config.toml
targets = ["class", "order", "family", "species"]
norm_position = "pre"
hidden_act = "gelu_tanh"
inner_norm = false
optimizer = "adamw"
lr_schedule = "step"
warmup_steps = 280
Rows from block 7, named by matrix and row number. Rows with one number belong to one neuron. Each number is 128 + 24 x the weight over its row's rms, rounded and kept within 0 to 255. All counts start at 0. After the name is the row's rms in percent of the matrix's.
# fc1: MLP up (model.blocks.7.mlp.fc1.weight, 384x128), inputs 0-127
# fc2: MLP down (model.blocks.7.mlp.fc2.weight, 128x384, transposed), outputs 0-127
fc1.196 107 [157  98 115 141 153 122 145 121 105 139 113 177 130 170  88 121 110 152 124 154 141  86 144 161 155 128  97 134 187 126 116 102 120 171 127 104 131 151 146 120 149 130 173 137 108 174 111  99 104 124 118 136 147 117 111 138 145 138 110 120  93  68 126 134 106 176 173 144 104 149 134 104 152 149 169 153 136 139 132 108 128 120  92 123 125 130 136 113 106 128  98  98 113 122 111 126 169 157 119 162 179  98 146 126 145  89 135 137 108 136 125 137 172 144 105 135 130 135  59 135 150 138 154 133 148 100  99 128]
fc2.196 115 [ 99 156 113 148 108 129 129  98  62 144 141 179 124 104 152  80 131 128 121 162  95 146 128 155  99 149 106 117 127 115 123 124 167 136 136 121 186 150 140 111 161 120 105 141 110 117  74 143 106 142 138 123 176 109  87 146 158 126 117  93  97  89 127 139 138 156 103 133 125 147 139 145 126 135 114  92 132  93 127 128 122 148 135 123 129 134 166  77 182 125 119 151 108 119 122 129 168 114  99 111 115 148 167 133 132 148 178 136 140 138 100 106 111 132  95 159  97 135 135  98 112 120 135 105 131 150  92 172]
fc1.197 103 [ 86 148  90 175 118 150 124 159 147 141 162 162 107 130  94 130 102 167 112 132  99 132 122 143 131 140 119 114 155 115 123 127 123 157 117 137 135 131 113 101 134 121 134 117 135  95 112 124 125 129  96 133 134 118 122 169 110 211 131 127 115 113 116 164 137 166 103 110  67 104 150  93 140 126 156  96 149 113  90 119  81  82 124 112 145 142 129 142 119 151 139 111 125 129 163 149 136 138 115 142 100  89 137 134  90 144 143 145 128 128 158 143 143 126 110 125 130 198  57 142 136 116 145 113  96 151 132 163]
fc2.197 085 [107 118 152  90 172 101 182 156 143 110 134 109 106  76 127 110 129 123 143 120 115 124  93  86 136 120 131 119 147 105 142  99 106 121 112 183 137 123 152 110 149 151  87 113 146 118 157 150 144 153 137 103 104 180 157 160 151 111 104 130 108 181 153 116 184 101 120 143 139 136  72 165  99 125 133 158 132 144 112 123 153 107 132 132 166 103 107 150 153 131 110 128 127 137 127 152 110 111 170 144 139 148 123 127  86 151 133 103 186 128 125 110 104 114 100 137 139 133 138  87  83 134 133 139 123 118 117 109]
fc1.198 108 [163 138 144 155 134 180  89  85 162 127 134 151 138 186 108 160 123 119 131 133 105 106 131 123 152  92 111 135 102 160 105 150 143 140 125  69 123 142 141 140 142  70 136 123 106 133 135 122 139 121 128 110 161  97 129 139  97 132 141 172 143  76  78 132 108 145 124 123 133 129 170 125 147 120 137 102 110 120 132 140  96 133 134 144 105 131 130 149 103 114 108 131 132 162 162 122 102 112 109 107  93 136 100 128 164  86 142 114 125 142 107 150 186 139 121 128 141 124 122 203 177 105 144 130 112  97 138 150]
fc2.198 099 [143 129  99 100 129 176 145 131 129 104 114 106 110 138 126 159 137 131 110  83 140 114 144 112 119 110 149 165 146 168 167 157 109 118 111 121 128 168 126 186  97 106 181  83 113 158 150 109 117 174 123 162 121 136 132 158 144  75 113 144 119 108 149  94 108 116 158 168 131 127 103 129 156 131 168 174  81 159 127 135 147 129 119 140 138 132 105  93 108 140 132  93  78 134 111  95 127 131 145  91 154 114 114 105 156  82 108 100 118 157 129 143 153 110 129 101 115 135 151 137 126  96 121 130 118 134 142 102]
fc1.199 102 [126 140  76 156 114 153 135 111 133  89 158 134 105 167 117 137 117 137  95 149 118 173 146 113 142 121 105 120 136  95  98 178 149 120 124  72 131 152 103 135  96 136  90 143 109 156 126 131 100  98 124 147 100  89 148 103 118 170 160 186 126 118 127 152 151 113 158 118 107 146 145 138 138 110 112  77 120  98 115 113  88 150 123 134 145 134 130 111 129 115 105  80 107 175 135 106 124 137 116 127 143 133 129 146 144 147 157 141  96 135 127 150 132 185 166 161 162  96 127 155 140 103 119 146 121 125 127 178]
fc2.199 052 [133 128 144 101 171 101 130 128 182 115 161  98 116  92 144 116 150 113 107 126 150 114 123  92 138 106 168 157 114 119 131 115 101 146 135 158 100  69 146 125 124 156 152 130 167 113 159 136 174  99 110 112  98 136 151 146 144 155 109 103 138 148 179 143 160  97 133 135 134 110 120 142 108 142 118 153 121 135 142 162 151 109 140 129 186 134 106 143 136 150 121 100 134 111 141 116 101 120 148 149 109 137 104  93  94 139 134  86 149 132 141 104 100 124 134 113 151 148 160  81 113 116  61 143 103 114 175  95]
fc1.200 097 [161 145 144 124  89 155 110 102 120 143 123 114 142 142 147 140 108 167  88 137 156 159 170 126 121 150 118 138 109 142 120 163 143 168 135 101 145 113 130 144 125 107 116 128 121 148 101 103  81  79 111 148 127 103  97 125 149 123 150 112 163 101  92 130 136 158 183 156 149 167 128 107 154  83 128 131 143 104 103 102 137 131 123 172  63 119 120  92 105 132 127 152 132 117 134 141 139 125 114 117 159 172 166 125 173 109 175 133  85  96 157 127 133 157 126 121 148 105 107 149 122  94 118 139 114 135  96  98]
fc2.200 120 [123 107 134 136 139 165 119 106  95 133 130 123 147 137 120 119 106 115 101 141 122 132 128 149 149 118 173 139 162 124 104 154 167 149 105 103 144 151 148 131 127 114 189 122 122 135 123 140 136 123  78 169 167 116 131  97 124 127  97  40 125 129 190 144 159 106 156 171 136  74 153  91 127  95 129 129 126 106 134 124 109 122 122 137 132 145 114  97 135 139 139  92 131 114  87 150 147 159 144 110 115 135 182 120 144 109 132 126  93  84 154  93 122 148 130 123 117 104 133  72 167 146 136 142 131 142 123 134]
fc1.201 094 [140 150 100 163 108  84 153 156 168 137 125 166 115 124 121 138 125 125 123 173  83 135 156  88 128 102 137  81 136 151 107 107 105 137  64  97 104 118 146 149 180 107 120 100 115  96 118 141 116 129 162 132 133  89 110 127 121 134 159 157 153 133 124 123 145 142  99 112  74 130 139 107 152 134 138 131 125 148 174 151 123 162 150 162 136 129 132 159 120 136  90 122 122 205 146 108  99 141 130 151 127  96 108 158 102 172 139 109 128 130 136 109 150 138 119 126 157 135 158 150 129 104 120 128 119  99 102 159]
fc2.201 088 [155 101 122 165 113 166 101 141 124 150 110 146 153 124  93 128 113 146 130 128 121  96 150 159 170 106 138 184 104 131 149 166 106 119 109 120 119 136 121 130 112 136 136 103  80 144 160 122 135 142  82 120 170  99 117 160 111 102 133 128 100 133 159 122  95 139 145 121 145  96  93  82 161 113 158 165 114 175 154 103 140  94 101  94 118 125 133 141 118 123 101 114 158 132 117 134 136 153 153 122 131  81 101  94 158 121 124 144 119 134  87 108 145 140 133 114  85 121 141 124 160 167 110 176 129  97 179 112]
fc1.202 105 [130 147  82  98  74 154 127  99 125 111 158 131 109 160  87 169 146 183 108 192 142 143 132 118 165 146  86 154 127 146 135 150 131 146 123  90 130 150  90 127 130  85 136 154  97 136  94 110 128 109 144 135 121 110 141 124 150 167 176 178 150 113 143 168 127 155 164 126 104 149 147 116 110 109 135 110 137 129 123 158 122 133 134 152 156 130 128  84 171 110 112  81 110 124 162  99 129 135 109 119 116 127 117 136 134 126 157 100 101 148 111 144 149 135 144 146 145 139 112 174 139  93 112 123 106 123 102 113]
fc2.202 052 [137 103 135 131  93 117 129 100 135 148 131 200 129 109 142  77 118 137 120 131  86 138 119 150 122 149 125  91  88 131  89  99 124 135 107 154 148  88 130 130 179 141 132 165 131  90  89 146 133 124 154 109 140 105 107 127 145 131 147 135 103 121  88 120 142 176  67  97  84 128 166 134 125 164  91 135 154  90 107 135 131 142 161 105 136 126 182 148 145 132 114 172 109 121 158 103 145 126 103 146 114 131 135 151 128 196 153 153 137 158 144 118 110 142 121 131 128 147 133 141 138 116 144 114 130 145 117 156]
fc1.203 097 [167 130 156 197 127 155 105 154 141 126 112 153 133 133 144 165  97 109 135 153 130 114 122 155 114 133  77 130 154  98  81 148 139 141 100 111 115 128 128 173  98 152  81 107 112 153 136 103 112 120 159 125  86 146 101 115 117 137 174 186 155 133  90 106 138 176 100 116 133 113 134 140 142 111 151 105 151 118 115 137 129 104 152 126 116 109 116 134 117 135 144 114 151 104 136 130 119 147 130 118 113 111 151 158  82 136  92 138 141 161 158 163 148 126 133 176 129 101  98 144 123 119 107  83 104 181 108 131]
fc2.203 128 [ 85 129 128 104 145  81 145 139 129 140 113  96 151 135 155 112 147 110 183 121 163 115 129  84 158 111 168 104 167 156 154 119 136 138 155 166 101 129 147 126 102 109 157 129 142 138 125  93 162 174 116 160 100 110 154 147 154 119 146  92 159 159 120  76 126 113 140 143 157 123 139 117 120 119  96 192 136 140 159 131 130 144 115 165 102 110 100 123 117 135 138 132 155 115  82 122  90 138 143 103 119 128 134 123 156 119  92  97 142 105 134 112 108  69 148 130 110  96 160 117 104 158 159 147 121 119 139 142]
fc1.204 109 [140  69 143 123 129  98 141 118 138  81 164 169 121 162 144 124  90 126  75 169 105 139 145 107 144 134  74 100 188  97  83 133 154 181 137 120 121 113 113 109 111 152 137 144  87 121 136 140  77 127 152 111 131 130 141 146 131 135 128 142  98 132 135 131 165 136 150 176 114 105 121 137 166 102 132  84 123 109  96 135  98 125 109 136 163 126 123 121 161  96 120 112 116 135 152 151 147 121 147 122 161 134 146 113 105 114 183 133 118 166 141 118 132 112 102 162 139 128  86 138 145 126 102 128 135 124  93 128]
fc2.204 141 [138 103 127  96 166 167 153 142 141  91 160 134  97 110  70 140 121 133  96 135 102 129 124 108 121 120 105 162 174  94 111 130 129 136 119 113 132 119 118 133 122 137 155  93 137 123 160 131 140 118 133  92 123 183 143 198 109 128 122 158  81 126 189 150 153 104 141 161 152 131  69 143 128 111 138 143  97 144 107 131 108 106 113 110 163 146 116 137 158 141 108 103 110 135 130 143 161 120 151 153 144 156  93 126  85 111 148  93 151 142 116 114 135 135  88 144 171 139 107 129 114 130 111 156 113 134 147  92]
fc1.205 102 [128 109 153 168 124 147 100 120 109 127 176 107  89 122 109 126 155 145 111 152 138 151 151 125 155 129  84 139 115 128 131 129 131 175 126 109 172 104 151 103 139 158 111 147 108 105 104 142 109 108  84 132 133 102 162 146 164 131 104 127 108 117 101 185 128 130 154 102 131  85 152 102 138 131 151 115 168 135 153 117 143 101  93  93 124 150 150 118 108 133 137  91 143 147 111 136 124 131 113 148 133 145 136 108  97  89 123 183 114 144 103 130 148 180 152 109 136 147  57 108 150 168  98 121 127 102 154 100]
fc2.205 123 [127  96 120 123 113 176 114  85 131  91 120 104  91 131 134 134 161 117 128 144 122 177 171 145 143 139 132 154  85 147 103 194 106 137 139 100 134 116 161 125 164 117 103 113 126 111 130 151  92 120 122 149 161 115 122 108 163 146 108 109 148  60 108 128 132 142 144 117 152 158 164 124 119 160 111  74 121 133 143 148 145  83 153 130 142 131 133  92 136 127 117 118 119 110 169  85 165  96  99 104 128 118 135  99 158 137 154  92 143 166 102 127 120 152 129 109 161 110 142 165 139 132 130  94 106 114 118 125]
fc1.206 106 [150  79 112 147 102 152 104  81 146 103 180 151 103 162  63 144 117 144 113 147 123 158 130 121 163 126 129 155 136 126  69 135 143 125  95 101 153 108 114 119 142 131 118 168  85 128 139  90 115  84 135 144 131 118 161 133 121 174 151 154 144  93 106 129 107 102 132 122 120 115 142  89 132 117 120  99 138 119 169 140 131 152 113 141  92 154 124 116 118 107 124 112 118  98 159 118 125 144 128 156 115 107  97 155 111 135 178 130  96 134 115 146 125 150 126 142 159 132 111 191 176 126 127  89 144 124 108 107]
fc2.206 091 [154  93 114 151 109 145 106 127 104 104 105 129 138 131 121 131 159 138 154 150 102 143 158 165 160 116  80 181  95 145 162 155 147 131 135 108  97 105 140 108 151 125 111  96 147 123 125 124  92 157 127 113 155  76  92 153 129 130 115 133 121  95 106 159  90 165 149  94 132 134 116 119 144 170  77 108 123 120 164 122 148  96 119 106 144 134 157 115 132  87 134 139 153 117 139 128 179 128  88 131 144 123 150 114 147 103 149 150 123 167  54 119 136 136 125 102 104  90 113 124 152 152 144 140 121 106 162 126]
fc1.207 101 [143 104 137 113 113 107 126  95  94 156 129 101 110 135  90  98 171 157 107 120 109 167 135 161 164 117 140 111 141 159 120 121  99 145 124 119 147 160 153  79 175 108 159 114 123 148 117 104 113 121 151 152 105 129 135 109 144 168 103 145 141 118 151 132 192 138 158 157  78 125 149 102 152 176 153 108 151 120 139 137 122 106 133 146 121 137 163 107 102 148 124 111 108 131 111  82 127 159 132 145 139  96 113  97 107 145 132 101 112 123 134 125 133 120 129  74 177 133 109 130  96  72  86 139 140 128 126 165]
fc2.207 106 [130 151 180 112 162  33 115 132 151 152 147 107 139  85 158 141 132  90 144 126 133  94 103  95 115 135  98  99 131 107 124  93 117 137 146 174 113  96 105  77 117 147 110 159 148 125 136 154 154 118 133 111 107 141 145  90 129 135 131 135 163 207 106 139 117 120 108 102 136 114 117 158 109 127 111 117 158 106 120 122 132 148 140 140 127 111 160 155 134  93 159 141 156 161 131 182 105 123 127 166 126 146 129 141  91 142 128 161 143 138 131 154 126 105 129 136  92 120 144 126 126 114 116 115 151 103 121 115]
fc1.208 102 [160 120 141 143 148 138 118 103 122 139 126 154 142 134  43 141 136 146  96 135  72 108 123 122 150 119 119 156 135 134 129 134 117 174  75  67 117 154 135 130 124  79 152 121 102 134 152 102 153 133 135 115 152 115 136 157  98 134 149 133 127  83  95 119 156 162 101 136 120 120 142 135 124 164 149 115 131 133 153 135  63 152 135  92 145 134 133 124 122 144  84 120 104  90 136  98 158 140 168 129  93  99 115 120 128 138 122  86 112  96  94 136 176 121 158 147 126 128 129 146 106 138  93 124 131 150  96 126]
fc2.208 101 [137 125 159  84 152 139 100  97 120 116 136 111 106 126 138 131 156  71 106 124 113 152 157 114 124 126 146 115 146 148 135 186 141 149 148 118 130 115 137 126 111  79 209 115 133 131 110 106 118 141 139 155 136 132 125 167 172  87 128  99 125 122  99  92 132 165 127 164 164 107 143 123 120 132  87 173 147 123 130 115 113 164 144 136  86 133 171  65 133 112 156 153 103 103 103 110 150 123 129 107 126 139 133 123 147 124 138  78 133 157 153 125 124 117  93 105 123 107 140 156  96  87 127 138 110 154 113 132]
fc1.209 091 [121 160 151 132 115 144 131 129 108 127 105 131 142 153 163 143 112  86 119 164 103 117 103 178 115  99 140 164 133 126  89 136 159 115 153 117 159 115 114  99 168 131 119 133 128 150  88 119 131  85 144 139 111 144 149  59 122 108 127 134 169 160  87 116 145 159 158  87 153 113 133 140 127 161 143  63 136 132 181 146 144 141 148 160  69 126 155 117 103 102 157 159 127  90 110 138 124 119 117 119 128 161 160 150 125 158 122 152 134 152 150  82 135 129 110 128 116 139 144 133 118 133  97 127  90 107 127 121]
fc2.209 100 [ 97 150  63 126 119 135 159 176 155 114 146 142  91 121 129 109 112 159 173 130 141  97 106 131 113 132 139 115 114 117 136 117 127  59 117 169 136 148 144 163 117 155 117 118 105 119 131 108 136 172 152 112 102 141 119 190 133 123 146 160 106 123 116  94 159 151  95 113 127 160 102 151 107 139 160 124 124 130  93 132 157 137 148 137 159  86  82 152 139 168  82 136 122 130 142  97  91 112 150  94 115 132 112 133 126 162 138  99 173 135 133 132 144 106 140 150 110 159 120 141  93 142 137 108  97 130 109 143]
fc1.210 091 [113 155 145 148 113 117 127 144 157 112 151 139 118  99 131 163 145 101 150 133 105 151 115  88  77  91 131  88 113 126  95 125 102 101 106 119 119 144 103 125 140  55 136 136 171 111 125 153 138 127 149 130 133 126 130 133  92 138 135 152 106 149 102 149 104 150  74  92  84 134 129 125 102 140 131 108 132 119 104 102 110 138 176 168 119 139 126 161 146 145 121 121 133 182 158 152 142 113 156 157 118 143 114 190 113 160 130  95 107 149 162 126 141 110 138 135 138 164 124 108 129 121 165 103  98  95 158 171]
fc2.210 115 [137 138 133 117 144 138 130 149 149 149  96 125 194 130 122 129 101 130 166 128 152  46 123 131 166 101 117 172 122 135 184 118 143 115 125 139  76 156 141 151  85 147 130 130 100 153 163 132 171 136  87 124 154 103 132 102 107 109 122 124 148 165 137 114 110 121 157 124 136 112 113 116 145 123 141 138 107 182 162 110 159 113  99 130 120 108 105 144 100 121 125 123 183 112 106 152 106 148 156 129 128 117 130 108 150 133  87 145 134  96  90 121 116 102 153 122  94 101 122 101 120 160 113 148 136 104 168 114]
fc1.211 101 [112 149 130 120  81 111  93 127 151 124 126 142 125 101 141 134 118 122 135 122 155 147 122 125 124 130  75 144 115 142 131 135 138 110 130 145 107 141 129  98 134  69 129 123 162 163 120 146 127  84 140 126 142  87 136  95 178 168 161 102 186 141  93 138 158 179 139 146  73 140 150 116 109 134  85  83 170 142 123 108 135 135 106 152 150 158 171 117 115 128 148 116 142 131 106 124 116 100 108 125 132 134  99 138  97 150 129 133 152  82 139 151  82 141 130 109 131  87 147 121 129  83 128  99 123 142  75 151]
fc2.211 102 [135 154 152  96 171 118 160 139 134 134 104 163 170 111 141 121 152 124 128 120 108 114 123 111  98  87 130 154 148 102 181 131 113 130 125 141 140 139 105 135 146 146 119 143 153 109 128 139 117 157 117 122 146 147  98 129 115  80  53 108  95 150 163  93  60 112 125 159 132 156  80 155 123 143 149 179  95 134 136 112 125 115 131 124 134 116 148 121 147 142 132 167 129 127 114 179 129  91 140 154 137 137 122 115  76 120 134 130 164 135 136 102 149  95  89 131  88 146 149  93 110 122 133 132 124  93 154 114]
fc1.212 096 [127 167  79 119  74 134 125  63  99 106 154 155 146  88 123 125 133 162 146 127 137 135 122 159 128 109 145 106 125 147 139  88 162 112 146 102 152 154 133 117 115  87 134 154 134 151 126 125 105 133 157 166 140 119 122 137 145 127 135 121 129  85  98 134 149  82 156 136 112 143 144 144 143 115 142 112 100 120 114 130  85 146 146 159 142 137 148 127 125  87 125 138 111 108 136 144 161 121  60 104 141 134 120 132 100 104 148 140  94  91  84 128  93  97 100 123 166 149 111 143 143  87 122  85 170 155 127 155]
fc2.212 116 [ 98  84 103 169 137 123 157 147  96 142 117 115 105 118 129  90 111 133 142 149 131 147 151 157 140 141 145  96 158 128 133 137  92 102 158 124 166 175 149 114 133 142 132  88 108 151 137  91  81 164 129 146 104 123 150 151 147 111 156 117  80 117  98  94 102 175 123 124 109 122 116 109 152 117 135 155 171 126  96  85 130 114 114 124  61  97 155 132 126 137 129 127 134 155 115 101 108 135 148  92 164  76 129 114 166 134 130 109 144 181 120 129 151 149 118 132  75 128 126 139 147 140 144 157 130 134 135 143]
fc1.213 096 [121 137 151 104 102 162 151  85 108  81 133 142 106 120 111 180 141 153 109 130 138 129 143 135 125 154 116 143 181 126 161 131 178 132 149 127 137 112 107 112 146 102 103 163 136 139 117 122 106 126 139 160 136 106 116 155 153 107 111 139 102 110 127 128 112 140 186 151 116 197 142 150 129 112 115 103 133  89 162 166 103 111 107 159 118 141 147  74 112  85 126 133 128 126 151 122 143 126 106 136 130 168 128 125 108  87 181 134  99 109 134 153 102 127 114 140 167 121 129 100 111 114 124  86 145 151  73 149]
fc2.213 119 [109 144  97 119 139 134 169 139 109 164 121  81 135 128 138 111  93 128 134  93 149  97 129 140 121 153 168 106 154 166 133  99 124 104 133 149 142 196 168 139 103 130 171 100  83 158 136 110 141 132 127 173  98 131 181 105 161 117 129  91 121 128 123 102 186 141 133 147 130  99 141 125 130 109 161 142 127 125 114  87 142 135 127 130 106 101 112 125  98 150 143 113  94 107 114  90 108 148 180  90 147 122 138 110 156 135  98 105 128  74 143 155 117 129 143 124 133 149 119 122 106 108 116 134 143 172 114 155]
fc1.214 112 [134 132 151 160  98 138 156 131 142 106 137 138  84 143  76 192 121 124 111 169 138 147 109 126 134 128 120 129 142 156 129  97 146 124  87 119 140 130 113 127 130  99 103  96  92 151 174 128 140 127 164 130 112 125 116 144  72 153 174 183 137 126 128 134 147 125 110 124 102 128 141 136 145 122 124  79 139 149 117 175  83 100 147 154 131 136 127 143 105  95 100  94 153 112 123 136 111 140 131 124  88 118 136 176  99 142 110 138 125  98 136 170 139 117 137 157 137 123 108 134 138  96 114 126 154 179  74 167]
fc2.214 090 [ 93 121 159  77 195  95 138 123 138 136 147 142 138  99 157  89 144  96 112 117 122 119 121  71  99 118 127  78 149 108 130 118 136 137 138 161 147 123 140 112 130 110 169 148 126 103 119 161 159 162 109 111 134 164 132 176 164 102 129  97 105 176 151 112 155 144 121 189 112 114 111 132 108 131 113 166 145 126 108 115 134 127 119 132 149 116 150 114 158 126 113 145 126 141 130 173 126 117 141 135 117 168 148 121 112 152 154 125 148 121 162  99 115  88 105 163 111 152 116 124  75 112 120 129 105 107  96 101]
fc1.215 109 [115 164 101 109 121 153 116 120 149 101 203  96  78 144 129 143 125 128  90 148 124 162 125 121 138 118 143  97 141 140  66 131 122 102 123  89 136 116 117 150 119  94 135  96 165 149 118 121 132 101 159 149 135 146 157 124 121 174 123 132 159 132 111 136 156 111 128 117  79 117 176 141 112  93 117 121 103 108 115 129 100 146 136 141 155 177 129 134 130 146 138  89  92 167 156  89 132 105 116 109 106 158 126 127 133 125 136  71  95 134 164 133 132 141 136 144 175 104 121 141 137 117 127  72 101 142 140 128]
fc2.215 086 [115 148 107 124  97  83 148 130 135 107 144  76 111 112 117 117 142 115 180 143 125 110 116 140 153 136 108  83 121 139 128  89 145 124 150 136 107 139 147 116 130 125  98 130 133 111 140 144 136 127 154 118  58 135 141  95 136 154 183 154 156 131  69 133 155 140 101  77 146 158 167 146  98 155 100 117 130 120 143 139 114 175 179 150 159 135 118 154 134 105 141 139 141 120 134  90 118 125 108 123 100 154 105 142 152 150 112  93 133 113 119 157 155 128 140 120 166 106  97 141 105 121 159  91 128 135  98 180]
fc1.216 113 [145 116 125 137 102 131 154 155 106 142 147  95  83 133  95 105 158 175 114 162 101 175 122  90 171 141 121 147 134 163 119 122 105 128 129 113 179 121 134  80 128 121 124 111  87  89 165  82 157 108 123 119 105  99 139 160 141 110 126 174  83 101 109 122 142 151 152 125 159 121 111 124 129 119 119 121 159 113 116 124 102 140 119 119 109 161 166 147 113  93 148 133 116 106 124  83 160 144 144 124 144 107  78 129  97 118  94 123 114 120 108 150 183 119 135 139 145 120  68 150 116 114 126 140 149 114 105 133]
fc2.216 111 [138  89 185 153 160 114 121  98 137 109 123 149 115 103 138 108  90 111 105 150  90 141 136 155 114 179 122 104 126  73 101 135 103 130 157 126 171  94 132  98 169 160 100 137 126 118 123 149  87 106 167  85 123 149 122 123 135 114 146 142 118 149 130 126 138 157 118 127  97 109 101 140 130 117 123 121 178 107 101 125 110 133 153 116  87 106 166 145 143 100 110 123 121 159 165 153 123 117 118 136 154 123 121 120 125 175 191 134 130 179 142 116 116 165  85 156 103 139 154 144 162 119 110 131 117 141 127 111]
fc1.217 097 [107 157  92 105 126 135 111  55 121 135 179 105 140 136 118 115 132 138  84 109 164 110 120 130 144 144 101 142 117 132 120 125 138 138 114 114 152 175 103 100 106 125 116 143 127 132  79 154 133  89 106 152 169 108 124 103 119 133 110 117 108 120  84 183 115  77 161  96 148 135 165 147 129 109 164 118 104  89 115 132 143 137  97  88 140 115 145 129 152 115 137 151  67 141 148 131 155  93 116 149 125 126 134 101  96  80 136 161 150 120 114 145 145 177 149  99 117 138  97 111 136 112 120 124 133 133 109 139]
fc2.217 115 [130 122 124 110 106 156 121  93 120  87 106 105 106 132 140 114 171 127 124 151  93 170 166 143 153  96 186 123 100 156 129 194 127 143 146  99 128 122 151 121 171  91 120 133 158 110 121 130 100 139 118 145 165  99 103 106 160 131 109  84 142  90 140 132 124 125 142 136 142 165 161 126 101 169  89 116 103 116 165 148 116 122 158 161 147 155 133  88 133 148 131 133 129 120 141 113 143  91  82 109 102 139 124  94 167 114 137  85 141 128 120  82 117 144 126 115 138 102 156 119 129 125 148 110  88 105 138 147]
fc1.218 096 [139  96 141 118 149 111 123 125 160 108 108 142 135 184 125 145  96 157 112 123 155 117 165 163 108 133 115  85 136 105 126 139 180 153 136 153 105 118 102 130 127 151 166 150 137 152 138  83  89  49 141 121  88 128 102 138 132 145 132 120 150 134 150 135 112 130 133 133 107 126 143  91 111  96 137 126 109  91 132 156 139  92 117 151 123 112 124  79  64 149 165  97 129 137 119 131  98 127  55 138 124 142 147 129 118 125 103 108 116 175 149 120 125 129 126 193 131 112 137 139 150 133 137 120 125 147 126 137]
fc2.218 107 [183 117 157 117 158 148 112 102 125 122 120 140 146 129 127 113  98 133  93 154  81 121 158 151 135 120 157 159 155 130 111 162 152 141 178  90 147 108 115 125 158 118 173 147 136 129 111  83 100 110 165 108 123 129 113 117 148 109 101  84  93 142 134  95 140 173 140 159 137  95 121 112 130 131  95 139 133 114 156  97 122 156 131 139  89 135 161 102 112 146 141 125 150 123  84 142 135 143 123 127 147 122 106 108  96 128 133 114 119 151 171 118  84 152  55 134 118 108 180 114 117 101 108 145 106 150 156 123]
fc1.219 096 [110  94 140 106 128 117 141 157 174 152 127  93 109 126 140 153  97 139 122 138 153 143 149 114 113 137 103  83 130  92  94 156 126 131 146 137 116 108  93 138 119 148 136 149 143 121 127 150  92  48 141 129  66 145 167  90 138 105 106 110 120 157 133 143 138 157 109 148 149 139 136 123 101 104 104 154 161 123 113 114 148  86 153 124 104 149 148 115 117 151 160 104 145 167 124 118 120  88 139 132 152 181  85 153 120 139 158  94 123 116 158 151  95 181 120 154 122 142 115 160 144 123 140 140 128  99 126 101]
fc2.219 108 [139 144 142 155 138 179  67 102 140 119 160 171 124 159 145 165 103  93 100 168 125 138 111 155  89 129 115 172 120  65 103 158 164 129 162  81 149 104  95 134 119 130 154 163 136 106  80 124 120 101 128 120 150 113  88 125 102 104 146 107 123 121 116 117  96 140 110 115 137 120 132 136 119 114 145 106 146 115 109 135 106 146 135 126  75 135 156 103 146 112 128 134 140 140 128 143 148 111  93 108 124 144 150 147 104 116 173 137 123 179 151 110 171 154  99 150  86 135 125 153 159 131 118 117 113 142 138 114]
fc1.220 098 [173 140 101 139  97 162 153 116 120 114 172 128 144 169  70 147 152 149 116 147 140 132  76 108 178 157 144 150 129  83 125 115 158 147 115 112 125 116 103 134  91 139 126 141 126 141 143 138 132 124 108 127 126 104 137 119 130 132 134 131 132 131 115 129 137  94 136 100 162 123 129 114 145  94  98 128 129 116 152 130 100 141 105 115 171 165  94 131 166  86 130  95 131 110 131 125 141 164  99 127 133 121 117 179 144  39 120 116  75 105 123 136 134 131 181 136 139 103 104 123 149 161  94 141 164 138 137 117]
fc2.220 092 [151 135 111  86 104 176 119 154 155  69 136 122 131 102 110 145 143 118 134 112 123  94 105 115 141 105 164 164  92 112 157 157 140  95 127 142  79 116 107 173 130 103 149 100 173 113 179  96 144 144 146 112 129 132 123 168 112 149 126 145 134 190 186 110 119 109 120 126 117 143  94 133  96 141  96 145  95 167 135 136 138 125 158 139 149 142  98 150 138 139 131 128 142 124 131 130 117 100 143 133 110 146  83 115 107 120 129  95 156 137 126  94 112 116 125 114 139 116 161 123  83 147 111 114  96 115 178 111]
fc1.221 109 [162  75 129 169 152 143 120 113 127 125 130 157 122 142  94 120 129 136 126 118 152 161 149 141 150 151 149 109 147 113 105 126 165 146  82 124 126  99 156 101 140 145  93 146  99 103 102 168 141  93 128 115 156 108 120 129 101 152 134 140 100 104 121 134 153 102 115 100 173 135 137 119 114 126  95 145 135  75 130 158 112 132 126  99 171 131 103 129 152 106 136 131  96  94 163 103 168 171 115 141 110 133 135 158 154 145 113 110  74 122 104 194 133 120 151 117 172 112 124 164 132 125 140 104 158 176 115 120]
fc2.221 107 [180 101 139 145  99 172  93 130 130 143 108 167 153 143 109 144 121 163 107 127 109 124 139 143 171 105  95 171 104 157 116 173 136 136  75  93 103 113 114 164 150 111 128  86  98 120 152 125 145 137 132  84 169 110  89 154  95 111 127 136 110 139 161 124 128 150 133 110 143 100 122  77 152 129 113 122 102 171 163 128 163 119 112 124 152 120 125 116 134 128  71 123 147 116 104 150 140 162 162 149 113 112 112 138 128 145 129 153 122 154 118 129 109 115 110 123 114  98 135 155 124 151 117 173 115  88 134  85]
fc1.222 099 [104 143 110 122 129 157 112  81 122 106 141 106 110 128 140 110 106 181  98 132  81 147 149 146 152 106 126 153 118 166 128 122 140 149 110 105 122 133  93 121 157 129 103 178 118  81 111 149 136  92 133 121 118  87 148 102 153 152  86 117 125 121 154 139 183 114 142 131 134 121 173 125 102 152 156 105 141 111 182 208 134 139 166 129 151 164 109 130 123 104 100 120 128 131 160 100 145 136 115 124  84 185 133 113 115 145 159 102 141 111 149 109 128 138 119 140 146 143  97 132 139 109 141 155  99 130 143 118]
fc2.222 078 [127  99 160 140 174 145 132 122 160 117 123 126 149  81 159  90  99  98 127 109 145 109 126 116 114 148 161 133 111  92 113 145 114 116 130 174 128 103 147 152 130 172 141 116 142 106 160 143 134 136 130 122 110 168 130 116 126 119 131  99 116 185 175  86 148 115 126 131 126  92 102 114 119 116  97 182 152 122 102  98 166 117 144 111 128  94 112 136 134 129 126 127 133  95 142 129 123 134 153 115 138 124 125 121 137 153 156 111 124 150 185 131  89 116 122 119  93 124 226 110 138 156 145 141 112 122 118  80]